config.toml
arch = "resnext"
model = "image classifier"
dataset = "capsule endoscopy frames (Kvasir-Capsule)"
train_examples = 42238
image_size = 48
crop_scale_min = 0.7
horizontal_flip = true
translate = 0.06
targets = ["finding"]
num_classes = 11
norm = "groupnorm"
hidden_act = "relu"
weight_standardization = false
depths = [3, 6, 6]
kernel_size = 3
stem = "deep"
avg_pool_shortcut = false
dropout = 0.05
widths = [128, 256, 512]
mixing = "cutmix"
loss = "cross_entropy"
init = "trunc_normal_002"
residual_init = "scaled_by_depth"
optimizer = "muon"
muon_scale = "match_rms_adamw"
learning_rate = 0.0021
momentum = 0.95
nesterov = true
orthogonalizer = "polar_express"
adamw_lr_other_params = 0.0013
max_grad_norm = 0.5
ema_decay = 0.995
max_steps = 11300
batch_size = 128
epochs = 34.2
lr_schedule = "poly"
final_lr_fraction = 0
warmup_steps = 1130
weight_decay = 0.2
adamw_weight_decay_other_params = 0.01
Rows from block 7, named by matrix and row number. Each number is 128 + 24 x the weight over the matrix's rms, rounded and kept within 0 to 255. All counts start at 0.
# convs0: reduce pointwise conv (model.blocks.7.convs.0.weight, 128x256x1x1), inputs 52-103
convs0.2 [115  98 142 111 160 147  92 156 145 102 164 140 113 113 145 157 138 128 160 139 112 155 136 112 151 100 135 127 134 147  76 102 106 135 144 136 106 124 125 126  91 163 172 108 165  64  88 131 152 113 130 105]
convs0.3 [117 143 154  90 111 117 141 140 141  91 141 101 123 145 121 134 153  96 110 105 169 144 164  91 159 144 143 109 117 117 109 145 117 111 114 114 146 117 128 131 148 115 161 132  88 118 136  96  97 112 139 124]
convs0.4 [146 132 164 100 132 139 122 142 106 152 113 151 189 138 148 131 149 130 145  87 131 141 100 131 122 109 147 107 134 103  94 138 125 141 126 121 141  93 113 161 192 125  81 102 141 136 158 159  92 102 119 104]
convs0.5 [116 188 127 161 138 150 164  82 123 108 159 154 124 142  92  81 118 191 114 142 148  99 117 176 121 117 139 138 124 119 132 148 114 130  89 144 109  92 159  75 105 146 145 138 145 150 127  99 124 105 107 114]
convs0.6 [143 111 160 131 114 127  84 160  92 170 129 129 158  77 129  90 171  93  97 111 139 119 127 112 145 123 166 115  93  53 141 155  85 156 100 122 165 112 102 154 130 103  87 138 130 122 136 104  86 150 111 115]
convs0.7 [145 148 108 135 159 109 128 129 174  91 138 141 163 160 132 107 142 112 142 145 128 143 130 115 128 140 105 112 117 102 136 119 139 127 136  77 150 102 128 126  95 119 101 139 105 146 118  98 137 113 115 114]
convs0.8 [124 146 159 107 115 101  81 128  93 134 114 124  91 128  76 158 169 140 131 134 130 138  98 147 138 123  81 194 142  76 133 176  99 111 122 149 116 106 162 108 132 117 119 106 144 138 151 150 133 187 151 173]
convs0.9 [139 128 136 161  84 181 136  93 126  69 149 132 118 100 127 140  46 154 138 100 156 137 175 134 133  99 130 126 190 119 108 134 136 109 135 126 135 140 118 131 119 140 146 133 107 100 109 129 124 132  94 122]
convs0.10 [134 133  97 110 137 110 125  90 128 140 114 133 121 112 132 142 155  98 160 106 170 140 111  98 131 144 103 131 141 124  82  95 177 149 155 113 156 115 118 119 199 124 122  98 127 130 131 100 101  92  75  83]
convs0.11 [144 123 145 209 127 170 120 117 126 130 113 119 117  82 109 148 140 119 155 142 132 132 125  84  99 145 149 117 139 136 123 139 136 153 162  92 149 144 132 118 130 117 109 123 105 179 135 184  80 114 106 102]
convs0.12 [131 134 167 132 137 132 144 135 137 143 132 132 140 107 101 166 109 121 124  80 140 132 125 108 146 126 119 137 133 126 138 156  67 132 133  98 179 123 133 148 118  95 146 147 125 106 121  86 112 131 155 125]
convs0.13 [196 161 138 140 100 127 118  96 148 142 161 120 128 119  98 106 150 135  92 133 120 153 147 118 106 115 146 130 107 124 155 135 110 132  84 140  71 108 115 136 117 160 139  89 129 127 168 120 105 130 123 121]
convs0.14 [126 164 119 121 135  77 111 138 127 110 108 142 117 167 144 148 112 132 128  50 177 176 172 165 145 139 115 174 121 131 109 145 134 114 111 107 103 146 150  89 130 123 110 108 122 122 120 123 132  95 113 152]
convs0.15 [129 104 107 125 113 142 130 155  90 114 165 152 118 132 108 165 129 112 114  60 118 112 159 136 158 151 156 165 119  90 107 145 116 126 140 122 135 124 133 137 155  60 131  78 103 166 137  88 147 113 172 157]
convs0.16 [123 129 123  90  70 101  94 180 171 166 100 148 152 190 131  88 137  84 114 141 143 139 114  93 153 139 140 116 125 136  90 137 144 117 110 104 140 141 132 136 132 182 163 145 114 113 154 142 123 170 105 127]
convs0.17 [143 123 129 159 122 134  88 123 146 102 147 132 114 107 165 171 150 108 139 121 114 146 129 131  98 100 135 134 124 151 126 103 136 130 101 172 102 162 123 114 191 130 153 136 164 103 110  91 163 131 126 124]
convs0.18 [127 136  86 136 120 132 122 121 145 122 121 106 113 150 147 129 119 143 112 163 134 120 118 140 115 188 140 147 158 181 119 153 112 115 101 182 134 161 153 162 108 114 154 141 101 192 172 123 120 103  80  82]
convs0.19 [133 137 123 123 153 130 126 139 147 156 159 101 160 113 120 103 161 148 117 161 128 167 119 126 145 119 112 134 103 158 133 155 160 100 146  94 178 120 108 122 120 157 150 193 130 117 114 163 106 125 132 106]
convs0.20 [ 87 116 108 105 121 115 102 195 119  90 143 100 129 120 156 115  59 123 110 139  94 150 155 129 126 118 152 107 169 152 112 175 104 123  98  68 145 128 143 112 130 131 125 127 124 102 145 145  92 112 120 105]
convs0.21 [102 135 151 126 154 121 117 154 122 129 169 143  96 122 186  96 119 122 122 130 101 119 105 121 148 123 171 136 120 100 109 109 124 165 115 153 134 110 145 135  78 149 142 132 137 129 106  98 103 148 127 145]
convs0.22 [128 148 150 142  87 166  99 106  88 116 138 123 138 164 131 146  86 152 131  99 124 115 117  69 105  86 144 120 116 180 122 101 135 124 154 103 101 111 119 124 148 129 145 156 123 108 142 134 109 146 133  86]
convs0.23 [112 102 135 122 101 116 143 114 145 127 158 142 129 142 127 104 102 138 108 122 163 150 156 117 117 193 111 125 138 145  80 112 112 161 167 104  69 152 142 137 128 127 140 145  85  87 128 166 147 147 152 105]
convs0.24 [114 125 108 123 134 135 136 131  89 112 138 125 140 150 141 116 125 107  95 150 164 150 118 140 122 140 123 121 125 135 108  92 105 151 120  95 159 129 111 130 130 130 151 128 120 139 137 119 172 120  97 160]
convs0.25 [144 154 122 167 127 133 129 126 164 144 145 130 149 124 176 158 119  98 110 134 119 109 107 117 130 129 113 124 130 156 118 173 153 122 139 155 152 132 142 128 129 107 131 126 139 108 102 187  95 114 135 141]
convs0.26 [105 141  87 121 114 135 181 131 140 105 131 120 154 114 122 112 115 144 109 161 149 156 118 121 162 109 112 116 161 138 134 124 159 131 130 118 170 144 164 119 147 157 137 150 104  93 119 155  77 116 117 103]
convs0.27 [119 171 126 111 116 112 178 150 150 110 141 136 114 130 144 125 117 170 181 141 150 149 161 142 135 120 110 124 127 186  98 116 123 116 112  72 129 114 117 136 162 115 156 122 178 117 143 135 130 100 167 124]
convs0.28 [122 143 101 124 133 122 114 117 106 106 124 155 112  96 124 112 125 104 110 122 145 105 129 166 109 124 131 134 107 101 132 183 157 128 109  96 173 122 132 150  93 164 154 129 100 111 123 100 140 124 119 147]
convs0.29 [143  98 112 112 123 123  98 118 141 158 144 142 133  80 169 197 109  94 145 123 124  81 141 102 139 121 189 119 158 116 128 140 147 152 107 107 104 140 148 128 128 127 143 138 134 144 159 139 123 106 154 126]
convs0.30 [109 152 131 140 132 136 103 129 145 101 139 157 119 144 114 126 122 144 149 134 100 141 124 102 125 126 159 139 136 117 122 105  95 153 144 116 131 107 123 135 123 120 138 136 126 108 122 143 162 153 132 132]
convs0.31 [141 114 143 112  95 131 125 154 147  90 133  80 165  96 150  76  83 140 113 132 125 146 133 144 129 129 131 141 125 143 116 152 148 123 126 154 145 139 178 150 123 147 166 165 106  86 130 158 102 138 115 154]
convs0.32 [110 148 140 142 137 127 133 101 114 150 109 109 178 142  74 167 109 121 106 125 132 156 140 103 105 115  99 113 143 138 177 136 143  83 134 118 134 123 156 140 121 148 113  99 105  98 159 122 101  84 123 114]
convs0.33 [115 138 184 117 155 195  90 129 129 150  86 153 135 156  67 124 104 118 135 119 128 176 118  85 144 119 137 118 156 142 152 153 130 116 155 106 136 141 142 124 147 147  84  90 141 155 146 107  94 133 161 130]
convs0.34 [158 120 173 162  81 157 127 140 119 147 124 146 122 121 192 149 113 104 124 117 124 125 128  89 121 121 117 113 128 163 125 132 133 141 150 150 102  69  79 143 179 130 171 123 129 103  88 117 121 122 104 138]
convs0.35 [120 120 126 110 112 148 113  91 174 177 128 150 131 143 130 140 162 110 124 117 121  94 139 121 137 187 152 161 115 115 106 113 137 145 159 166 125 113 157 143 106 118 119 172 114 113  98 159  86 151 140 145]
convs0.36 [124 123 139  90 104 130 111 173 120 119 131 160 133 152 119  98 124 112 110 174 134 108 145  84 131 181 158 161 154  64 154 122 107  99 166  97 127 107 131 152 118 166 110 131 124 161 168 166 169 160 134 131]
convs0.37 [135 149 149 119 127 127 165  97 124 103 160 180 108 164 101 115 104 116  98 123 114 130 111 107 129 132 120 135 146 137 155 133 153 141 105 119 112 115 114 112 140 128 139 130 128 137 144 113 118 123 133 105]
convs0.38 [135 112 119 127  91 159 119  96 140 120 129 122 120 118 157 110 110 139 169  99 140 143 108 109 126 106 173 197 146 164 179 161 133 133 129 193  91 133 135 152 127 143 128 118  92 154 117 131 104 101 138 137]
convs0.39 [151 127 156 149 113 171 144 143 102 166 109 143 140 144 107 107 145 148 152 137  97 115 102 159 111  98 178 116 108 122  89 113  90 111 141 161 145 125 173 100 176 153 128 140 147  94 165 139 150  89 147  90]
convs0.40 [ 97 131 121 129 109 121 105 115 113 120 137 153 102 119 122 102  94 139 129 114 156  90 142 111 106 137 132 143 122 134 118 112 110 143 139 126 106 166  95 110 122  99 114 144  86 144 192 107 101 103 148 142]
convs0.41 [120 168 151 119 125 148 148 113 122 112 143  88 142  97  97 113 137 131 131 157 124 117 148  99 123 129 139 118 178 144 161 146 103 124 104 136  79 108 129 139 129 145  89 135 123 138 139 100 139 133 142 139]
convs0.42 [130 147 119  80 133 183 141  88 126 126 156  98 120 119 150 125 157 110 166 160 129 163 125 104 108  91 119 132 122 133 127 114 102 128 105  96 104  99 146 122 140 124 137 120  91 136 126 114 151 147 171  97]
convs0.43 [141 123 133 161 162 111 125 166 138 124 138 153 116 117 102  98 101 144 152 129 126 124 156 143 150 149 127 144 154 120 131 130  97 123 153 138 138  98 119 106 161 133 117 121 123 120 121 109  97 115 124 148]
convs0.44 [ 80  99 137 150 151 114 118 131 118 117 135 129 108 137 129  91 108 153  93 134 134 106 130 138 154 163 125 129 146 139  84 155 161 133 156 142  52 100 134 136  85 115  91 100 103  86 113 153  95 146 121 194]
convs0.45 [ 95 121 122 146 129 170 108 108 114 104 135 145 109  97 143 172 132 114 107 112 135  91  83 129 123 141 127 123 145 132 129 118 151  75 107 136  94 121 120 118 196  86 125 132 114 154 162  81  92 123 134  85]
convs0.46 [176 137 154 189 120 145 133 151 119 143 139 139 129  86 139 114  96 158 118 100 117 157 154 120 144 128 166  92 140 149 102 106  97 124 145 155  83 126 149 100  96 123 149 130  87 126 148 125 109 182 119 139]
convs0.47 [160 119 142 122 132 127 104 108  82 121 112 144 124 147 140 130 128 138 147  98 121 142 135  93 119 101 116 131 166 109 127  93 120  94 125 129 122  95 152 144  89 134 110 116 122 111 112 122 116  85 128 103]
convs0.48 [104 132 110 107 166 139 110  96 130 147 149 149 124 129 130 121 116 128 137  88 135 150 157 100 101 157  93 120 126 221 110  72 134 136 114 118 180 174 123 112 139 125 129 132 166 176 145 149 108 115 138 123]
convs0.49 [135 127 119 154 132 140 139 112 115 104 141 106 113 128 155 111 105 119 147 131 156 162 140 114 108 154 168 142 160 137 149 118  80 139 134 130 144  98 111 130 116  75 140 132 184 119 124 122 139  96 149 122]
convs0.50 [109 150 129 111 121 115 107 114 181 155 147 181 137 100 101 163 116  66 127 107 140 142 126 101  90 188 103 143 147 127 118 146 153 121 124 110 105 157 123 135 148 128 149 145 136 133 137 150 126 167 126  93]
convs0.51 [114 135 147 124 129 131 106 126 193 161 140 109 125 135 133 106 112 112 117 127 143 127  95 147 157 117  86 118 114 157 108  82 108  84 113 128 146 169 169 110 154 121 104 159 140 128 151 145 105 115 125 121]
convs0.52 [133 124 110 131  95  96 123 123 112 169 126 102  90 136  60 141 118 132 121 107 125 165 107  93 200 171 139 114 183 133 109 101 110 113 110 112 135  79 120  74 143 115 154 128 125 111  87 122 128 119 129 145]
convs0.53 [128 137 113 154 185 116 132  93 160 146 111 166 141 143 144 156  93 117 168  88 121 130 142 101 134 168 141 126 108 148 112 108 174 137 191 101 161 138 127 173 162 153 136 105 109 152 146 162 188 123 137 141]
convs0.54 [ 80 144 136 114 127 176 125 159 127 139 130 175 141 113 105 137  98 136 140 109 151 103 150 129 148 132 124 139  78 111 150 129 127 110 132 109 105 132 110 141 110 155 129 121 121 134 158 112 117  83 142 106]
convs0.55 [132 128 139 148 112 132 173 123 145 149 113 114 125 163 132 115 147 115 172  92 110 155 134 137 112 135 169 161 133 101 131 102 149 186 115 115 183  91 170 124  73 136 152 125 138 101  92 145 127 108 160 133]
convs0.56 [ 88 133 100 135 159  74 151 198 124 160 104 120 112 139  93  96 113 133 116 190 148 125 111  90 123 155  94 126 214 125  90 138 124 132 122 113 117 122  91 179  98 122 110 159 115 112  96 113 130 111 136 161]
convs0.57 [124 102  94 131 120 118 135 103  89 114 112 112 129 125 130 131 129 137 132 109 150 140 170 142 141  96 129  99 118 121 157 140 147  94 122  98 122 131 112 150  91 125 108 113 118 136 135 126  97 135 145 173]
convs0.58 [117 160  87 120 129 120  97 148 138 130 157 126 136 138 122 159 119 128 117  87 127 122 101 116 133 134 149 132 101 130  95 105 130 140 131 130 102 107 106 125 123 130  97 125 138 121 146  96 128 112 153 114]
convs0.59 [122 102 100 163 106 151 132 128 137  92 139 149 152 111 118 111  94 162 137 113 178 121 127 118 104 133  90 138 138 108 118 149 134 125 153 146 114 146 107  65 132 124  92 121 111  74 138  82 127 166 155 102]
convs0.60 [187 127 144 120 129 134 109 112 162 109 132 126 137  95 121 118 123  97 110 156 105 137 123 138 114 141 130 153 122 117 188 127 180 114 130 124 136 131 161 110 120 126 119 178  91 139 126 131 118 122 129 136]
convs0.61 [127 101 114 113 176 177 132 114  96 122 158 143 130 150 133  79 161 134 119 111 143 117 137  87 140 164 157 183 147 144 160  95 143 137 175 134 167 128 128 113 125 102 129 113 123 137  89 123 110 124 178 136]
convs0.62 [126  95 128 185 150 111 111 129 125 126 120 159 167 127 122 108 129 105 188 131 136 144 133 102 127 157 122 111 121 184 195  64 141 171 152 116 104  92 144 148 132 120 122 183  93 103 173 118 109 138 204 109]
convs0.63 [ 74 125  85 110 177 154 160 123 111 125 122 105  88 166 158 101 106 150 128 106 163 104 103 116 129 145 127 101 121 114 121 138 134 133 121 140  95 113 101 119 117 117 153 182 144 126 119 116 135 145 173 123]
convs0.64 [140 126 138 152 141  99  87 110 108 152 139 112 120 109 122 145 147 168 145 136  99 100 104  92 121  98 116  99  93  88 141 119 109  96 135 176 103 105 152 143 106 128 161 130 119  85 164 128 171 144 100 129]
convs0.65 [ 52 117 149 145 114  88 176 145 101 106 164  94 158 116 147 110 102 128 119  86 109 174 113 103 154 111 209 115 127  90  77 153 129 147 130 147  86 137  76 112  89 116 119 110 126 137 121 149 124 117 120  95]
convs0.66 [136 121 161 117 165 143  84 203  83 111 106 144 151  85 132  78 139 103 137 142 133 143 114  92 146 129 117 136 126 123 147 113 138  95 136 121 103  75 113 145 173 169 109 104 113  95 129  98 133 100  89 141]
convs0.67 [127 119 149 126 146 105 170 105 163 104 140 172 122  95 131 114 116 158 113 121 104 134 147 155 125 129 148 151 169  72 149 108 148 182 148 137 117 153 152 184 138 133 140  96 153 142 150 120 108 167 101 125]
convs0.68 [106 121 108  98 154 112 144 147 149 147 117 116 112 174 111 139 108 121 168 161 170 133 168 133 142 118 150 161 106 149 157 152  81 143 126 124  82 137 128 166 145 136 141 109  94 130 115 103 125 114 130 116]
convs0.69 [104 113 112 111 112 148 146 118 103 153 116 119 131 121 114 127  82 146 130 100 134 113 151 129 110 136 140 123 155 131 140 141 123 101 119 120 102 135 124 152  94 145 131 155 140 124 148 106 157 106 119 162]
convs0.70 [ 82 172 105 105 133 162 116 135 103 151 119 153 138 125 132 103  81 191 163 221 125 101 140 151 138  95 142 109 105 129 131 118 103 132 149 166 135 103 198 141 140 118 120 167 127 109 164 127 115 149 125  92]
convs0.71 [138 127 155 103 159 151  86  89 170 145 113 144 151 109 120 126 143  59  84 117 105  96 135  89 150 157  92 131 125 122 105 135 135 111  81 123 146 175 136 157  91 135 153 147 136 168 148 164 119 143  99 193]
convs0.72 [101 137 122 135 166 117 143 140  93 116 135 125 120 110 102  83 160 124 114  86 126 132 118 104 124 118 140 105 124 154 159 168 117 129 139 139  96 131 143 131 100 150 107  93 133 122 115 109 120 145 127 125]
convs0.73 [131 125 147  79 121 121 126 136 113 140 145 172 120 163 109 112  88 131 107 101 166 126 166 119 150 141 133 141 153 136  82 117 124 163 121 127 159 131 103 139 113 122 142 141 159 187  97 126 121 135 139 143]
convs0.74 [164 112 133 104 196  97 110 136 138 132 102 128 134 113 111 105 141 158 140 120 131 113 181 152 134 152 128 150 165 138 153 160 109 183 106 127 111 127 124 120 154 125 133 127 125 149 226 137 122 134 138 123]
convs0.75 [109 114 127 160 117  81  75  75 155 158 148 100 109 130  99 114 113 141 116 117 139 125 152 136 128 107 165 177  95 143 113 125 133 117 100 154 104 113 139 142 143 118 139 148  99 134 143 146  81 120 115 142]
convs0.76 [124 152 113 144 143 136 168 111 142 114 135 113 136 107 158 102 104 135 136 151 104 149 120 119 124 130 104 149 164 137 145 137 130 137 113 123 143 143 128 161 110 140 132 159 148 136 143  79 153 125 128 132]
convs0.77 [130 141 119 139 119 113 110 120 138 170 116 164 106  99 124 131 114 163 115 180 122 142 169 146 116 133 145 135 123 162 180 109 135 134 161 147 132 124 115 127  97 127 159 146  93 123 160  96 120 175 123 143]
convs0.78 [139 141 174 186  71  94 140 131 135 145 131 136 113 110 172  70 200 168 136 143 108  99 140 165 141 134 151 108 125 115 110 120 124 187 110 122 150 112 141 141 130 114 124 116 119 103 148 162 107 156 140 128]
convs0.79 [137 122 109 126 175 158 131 109 129 107 135 136 140 107 159 135 119 105 143 125 111 156 107 111 143 122 137 111  97  96 132 118 126 164 117 118 146 165 120 103 109  81  89 103 147 109 105 127 156 106 104 144]
convs0.80 [145 119 143 147 107  92  84 112 136 143 160 126  97 117 123 168 133  93 110 142 109 171 120 110 114 147 150 135 141 123 115 112  98 220 137 121 116 130  99 148 128 125 117 141 116 135 159 166 119 179  99 169]
convs0.81 [220 128 152 170 126 127  94  85 141 105  96 111 104 153 154  86 138 191 124 135 146 158 141 147 139 109 125 109 158 133 139 113 144 161 148 107 131 138 143 157 106  84 165 149 192 157 167  96 122 163  97 121]
convs0.82 [169 105 135  86  92 162 107 145 114 122 104 107 149 153 110 182 116 151 140 170 121 119 137 148 135 135  98 132 116 173  95 124 144 118 153 113 124 122 154 115 114 133 132 120 110 133 157 153 121 145 167 138]
convs0.83 [129 100 140 132 138 142 152 108 118 135 121 118 152 170 169  89 164 133  92 109 152 151 141 141 125 140 125 100 113 105  81 139 179 148 146 132  65 157 143 132 168 119 113 117  89 153 150 101 176 165 164 139]
convs0.84 [172  87 116 108 152 163 130 171 110 124 110 137 129 161 120 147 146  98 110 126  99 131 137 159 121 111 129 140 131 126 113  74 141 156 123  93 131 108 113 129 117 127 150 127 135 154 115 135 147 120 139 113]
convs0.85 [140 128 129 102  95 141  94 110  94 118  99 158 172 138 145 155  94 142 123 160 144 154 136 149 123 111 136 116  96 108  98 131 133 155 130 136 108 100 111 134 107 110 143 120 120 100 150 146 182 133 103 197]
convs0.86 [122 115 116 162 118 168 148 135  80  85 135 151 137 141 156 112  80 188 137 125 130 148 102 222 108 167  57 147 106  76 112 131 126 117  76 111  90  99 107  98 111 133  97 118 117 185 136 110 142 106 120  92]
convs0.87 [134 133 114 102 154 158 119 122 169 119 141 140 100 129 136 161 175 112 103 147 137 130 168 126 125  98 162  97 121 159 117 122 102 164 106 118 128 112 185 132 110 128 138 124 109 133 134 136 125 134  76  86]
convs0.88 [128 108 127 144 146 121 150 122 108 139 107  96 115 176 116 159 128 115 139 128 124 112 107  76 125 173 133 110 102 132 130 113 106 127 120 151 150 145 166 161  95 123 126 121  96 130 103 187 125 123 126 106]
convs0.89 [184 125 192 153 109 101 115 119 118 172 119  87  96 139 134 100 135 129 133 142 121 110 134 117 121 142 164 108 177 105  91 105  93 103 162 112 130 132 152  85 131 153 127 174 119  96 145 137 112 138 133 107]
convs0.90 [138 129 141 141 163 122  88  87 156 169  99 126 141 118 115 144 147 119 162 127 142 116 116 113 142 102 130 155 134 102 122  93 110 137 103 121 124 100 132 143 132  93 114 122 109 136 127 163 106 117 129 110]
convs0.91 [204 102 138  98 146 111 116 131 103 169 103 105 131 138 128 147  92  83  92 121 130 178 177 124 114 135 106 120 148 114  68 114 127 157 100 101 140 143 117 136 132 134 117 152 149 128 124 125 158 128  62  70]
convs0.92 [113 128 109 132  89 103 165 122 157 124 148 109 127 164 145 180 194 110 152 160 133 106 118 132 132 130 109 112 178 112 128 141 160 129 122  95 118 100 152 109 178 116 155 119 104 128 139 117 126 136 121 125]
convs0.93 [109 109  87 164  83 144  88 102  99 159 144 110 115 136 113 105 151  83 137 126 135 144 132 158  87 126 116 132 129  98 167 119 111 133 110 119 112  80 135 111 131 115 136 128 149  93 143 143 132 127 138 153]
convs0.94 [123 108 119 149 116 104 104 159 114 126 115  99 131 146 126 123 143 153 141 123 113 153 132 143 146 179 238 150 102 143 116 134 128 136 129 140  95 110 136 130  89 147 124 101 132 136 121 105 127 131 129  98]
convs0.95 [172 135 143 157  86 110 134 145 141 125 132 136 104 115  84 208 125  99 136 137 143 163 118 111 145 120 152 141 148 100 139 111 144 147 115 133 132 112 144 148 143 124 123 131 134 149 174 160 128 125 148 179]
convs0.96 [135 113 126 119 113  91 129 132 131 141 106 147 142 119 113 118 178 148 110  95 137 145 133 115 140 129  88 147  86 132 154 153  78 136 118 142 122 122 132 141 106 108 124 127  91 129 134 145 153 104 135 137]
convs0.97 [110 128 106 152  95 113 131  97 102 170 156 152 114 131 156  96  83 150  92  95 154 150 109 180 135 120 156 163 111  58  90 123 147  96  98  96 121 133  99 137  85 183  87 129 104 131  92  91  92 112 138 148]
convs0.98 [161 150 143 105 159 117 111 158 173 120 146 158  93 133 120 136 141  92 125 152 173 119 135 110 132 154 170 154 118 110 123 119 169  89 123 142 124 152 180 147 120 131 124 232 131 134  97 199  68 118 118 111]
convs0.99 [105  69 141 144 154 133  92 122 160 164 122 150 134 144 124 133 118  82  81 147  96 156 149 110 155 150 134  87 112 118 109 129 123 125 105  79 118  99 132 141 126 115  80 146  99 111 144 106  87 131 128 125]
convs0.100 [104 142 157 101 108 157 100 110 133 132 148 146 137 159 130 154 117 102 137 117 171 135 147 125 149 163 123 129 149 130  81 153 138 123 174 123  93 107 161 154 148 111 142 193 132 113  92 125  82 162 158 106]
convs0.101 [151 133 141 152  94  95 128 126 118 109 121 107 127 139 112  70 173 178  88 157  91 160 192 142 126 119 133 139  98 115 131 157 119 141 170  88 118 107 171 153  80 140 148 125 147 109 161 116 134 139 162  33]
convs0.102 [126 138 145 136 120 114 132 157 135  58 123 153 161 137 126 169  88  82 133 158 106 123 144 141  90 135 102 143 196 108 109 182 108  95 175 139 128 155 100 145 103 108 135 120 107 141 145 129 155 117 144 133]
convs0.103 [139 118 137 100 117 149 147 183  74 139 166 134 105 143  79 113 126 155 115 218 138 107 118 153 124 118 120 159 210 100  98  78 136 129 135 102 161 107  96 118 118  93  80 136 187  81 157 125 170 129 119 120]
convs0.104 [107 117 153 123 149 147 143 120  95 149 161 126 113 106 161 102  95 134 161 134 135 151 132 138 117 124 100 101 100 139 133 123 107 122 149 132 101 131 170 110 156 128 111 161 121 134 106 137 106 148 114 136]
convs0.105 [119 115 167 112 101 162 122 109 115 136 145 152 138 145 115 164 121 155 146 151 154 128 177 115 144 167 116 135 114 125 110 137 119 141 192 151 132 101 109 121 101 119 115 139 122  80 137 136 151 104 169 123]
convs0.106 [108 109 194 167 158 125 126 157 105 158 141 134 164 151 200 105  95 150 136  97 111 116 111 158 140 152 101 137 110 126  84  94 117 141 163 111 146 136 118 120 128 171 114 121 173  72 123 107 104 110 152 151]
convs0.107 [129 107 103 159 167 144 130 155 134 143 167 127 110 140 129  89  80 132 119 138 129 137 118 102 121 120 122  75 112 105 102 155  94 187  92 126 112 121 140 142 118 131 137  97 101 106 131 165 140  91 120 188]
convs0.108 [120 129 112 111 155 129 159 144 158  89 126 142 112 155 101  95 125  88  94 102 159 126 120 127  94 134 129 139 132 167 124 125 130 110 143 138 141 127 123 103 131 162 136 114  88 122 129 101  97 105 132  98]
convs0.109 [113 133  96 113 134 139 131 113 128 109 143 167 107  82 148 144 151 156 131 150 118 143 116 113 160 160 103 115 142 137 142 101 164 115  84 106 119 141 145 157 130 144 152 146  78 149 125 120 122 140 150 148]
convs0.110 [117 123 101 135 134 117  92 137 143 115 114 118 102 137  70 137 112  90 111 107 110 109 106 127 125 127 152 130 132 120  87 160 109 132 143 137 115 120 182 115 106 135 113 145 132 154 155 219  91 118 103 113]
convs0.111 [131 136 133 103 122 172 124 148 162 139 141 124  88  99 144 121 161 126 124 126 124 123 160 145 129 116 147 102 147 122  49 100 107  88 138 163 124 162 157 136 110 129 137 127 128 117 143 113  95 129  99 185]
convs0.112 [ 55 108 122 131 132 170 154  82  93 157 153 128 129 126 107  71  51 131  98 118 145 146 151 129 132 128 111 133 140 149 111 114 127 157 141 118  70 108 102 150 105 163 150 104 112 158  99 108 133 127 111 130]
convs0.113 [141 123 128 115 100 149 126 122 118 129 109 126 167 141  76 118 137 124 112 139 138 102 140 169  99 122 124 188 130 100 141  93 115 132 125 118 167 125  69  96 139  75 137 183 108 111 104 101 154 151 137  87]
convs0.114 [109 104 139 122 129 145 177 141 118 136 155 121 129  90  97 161 132 196 121 137 152 120 123 122 116 100 137 121 148 118 110 118 114 135 144 138 124 165  93  98 135  99  91 112 121 106 124 133 132  69 104 153]
convs0.115 [ 85 126 123 120 146 108  95 178  87 125 107 157 138 165 135 101 112 159 150  86 133  82 114  99 133 105 150 146 121 127 105 118 146  85 136 113  67 133 109 128 148 139 131 112 131 158 128 143 116 147 150 121]
convs0.116 [132  99 114 139 113 143 134 131 144 113 144 163 129 115 136 146 129 119 109 138 150 131 155 132 113 122 127  93 112 109  80 106 153  94 141 141  87 130 140 106  93 123 137 133 151 147 140 118 103 127 112  90]
convs0.117 [116 128 147 128 176 134 127 159 147 149 116 191 154 108 165 157  79 120 143 176 151 144 148  99 151 146 131  99 124 137 172 171 100 138 146 139 119 134  93 135 137 145 156 119  94 172 169 136 122 166 111 115]
convs0.118 [108 134 129 128 111  98  95 121  69 142 128  97 199 133 123 117 105 160 116 102 140 155 122 158 124 123 106 136 106  82 107 125 173 140 144 176 118 109 136  97 133 149 108 129  97 125 115 104 113 119 130  96]
convs0.119 [146 116 117 156 155 110 117 114 163 126 134 156 130 116 151 122 155 113 140 115  92 191 135 138 116 105 168 114 107 153 123 106 104  95 114 176 128 144 170 121 112  73 167  83 103 122 111 144 128 128 111 148]
convs0.120 [147  96 118  86  65 148 119 108  99 123 109  91 135 115 144 207 113 108 121 117 126 100 169 136 139 173 120 132 118 115 122 127 120 146 125  94 168 153 118 158  98 114 132 122 106  84 115 116 130 142 114 122]
convs0.121 [127 111 142 110 156 148 149  91 126 102 119 137 191 120 113 115 141 122  75 121 179 142 105 152 132 148 104 137 118 108 120  88 147 129 125 108 118 149 105 149 116 144 116 122 143 134 113 139 143  93 158 128]
convs0.122 [164 101 109 135 132 102 120 139 114 131 127 128 141 150 119  86 117 133 142 130 127  69 120 126 113 148 123 152 109 166  98 137 105 181 125 134 131 165 102 100  93 140 137 175 136 159 148 125 126 126 223 121]
convs0.123 [115 115 180 136 113  84 122  86 176 134 140 115 138  74 113 126 149 151 140  97 170 124 142 106 136 187 125 105 146 123 134 132 124 100 134 140 171 126 193 109 123 148 118 138  91 134 108 185 126  95 139 150]
convs0.124 [110 147 115 135 164  78 102 153 120 158 170 110 154  79  75  94 141 123 123 140 112 106 158 150 138 110 127 122 123 113 113 127 114 125 136 121  98 148 145 118 132 196 143 107 156 129 143 100 115 117 110 127]
convs0.125 [121 131 116 148 162  85 107 123 116  95  98 108 119 148 122 152 145 122 113  93 171 106 126 136 116  86 120 123 143 120 118 109 121 125 103 161  61 133 140  90  83 133 148 167 110 110 136 150 128 103 184 121]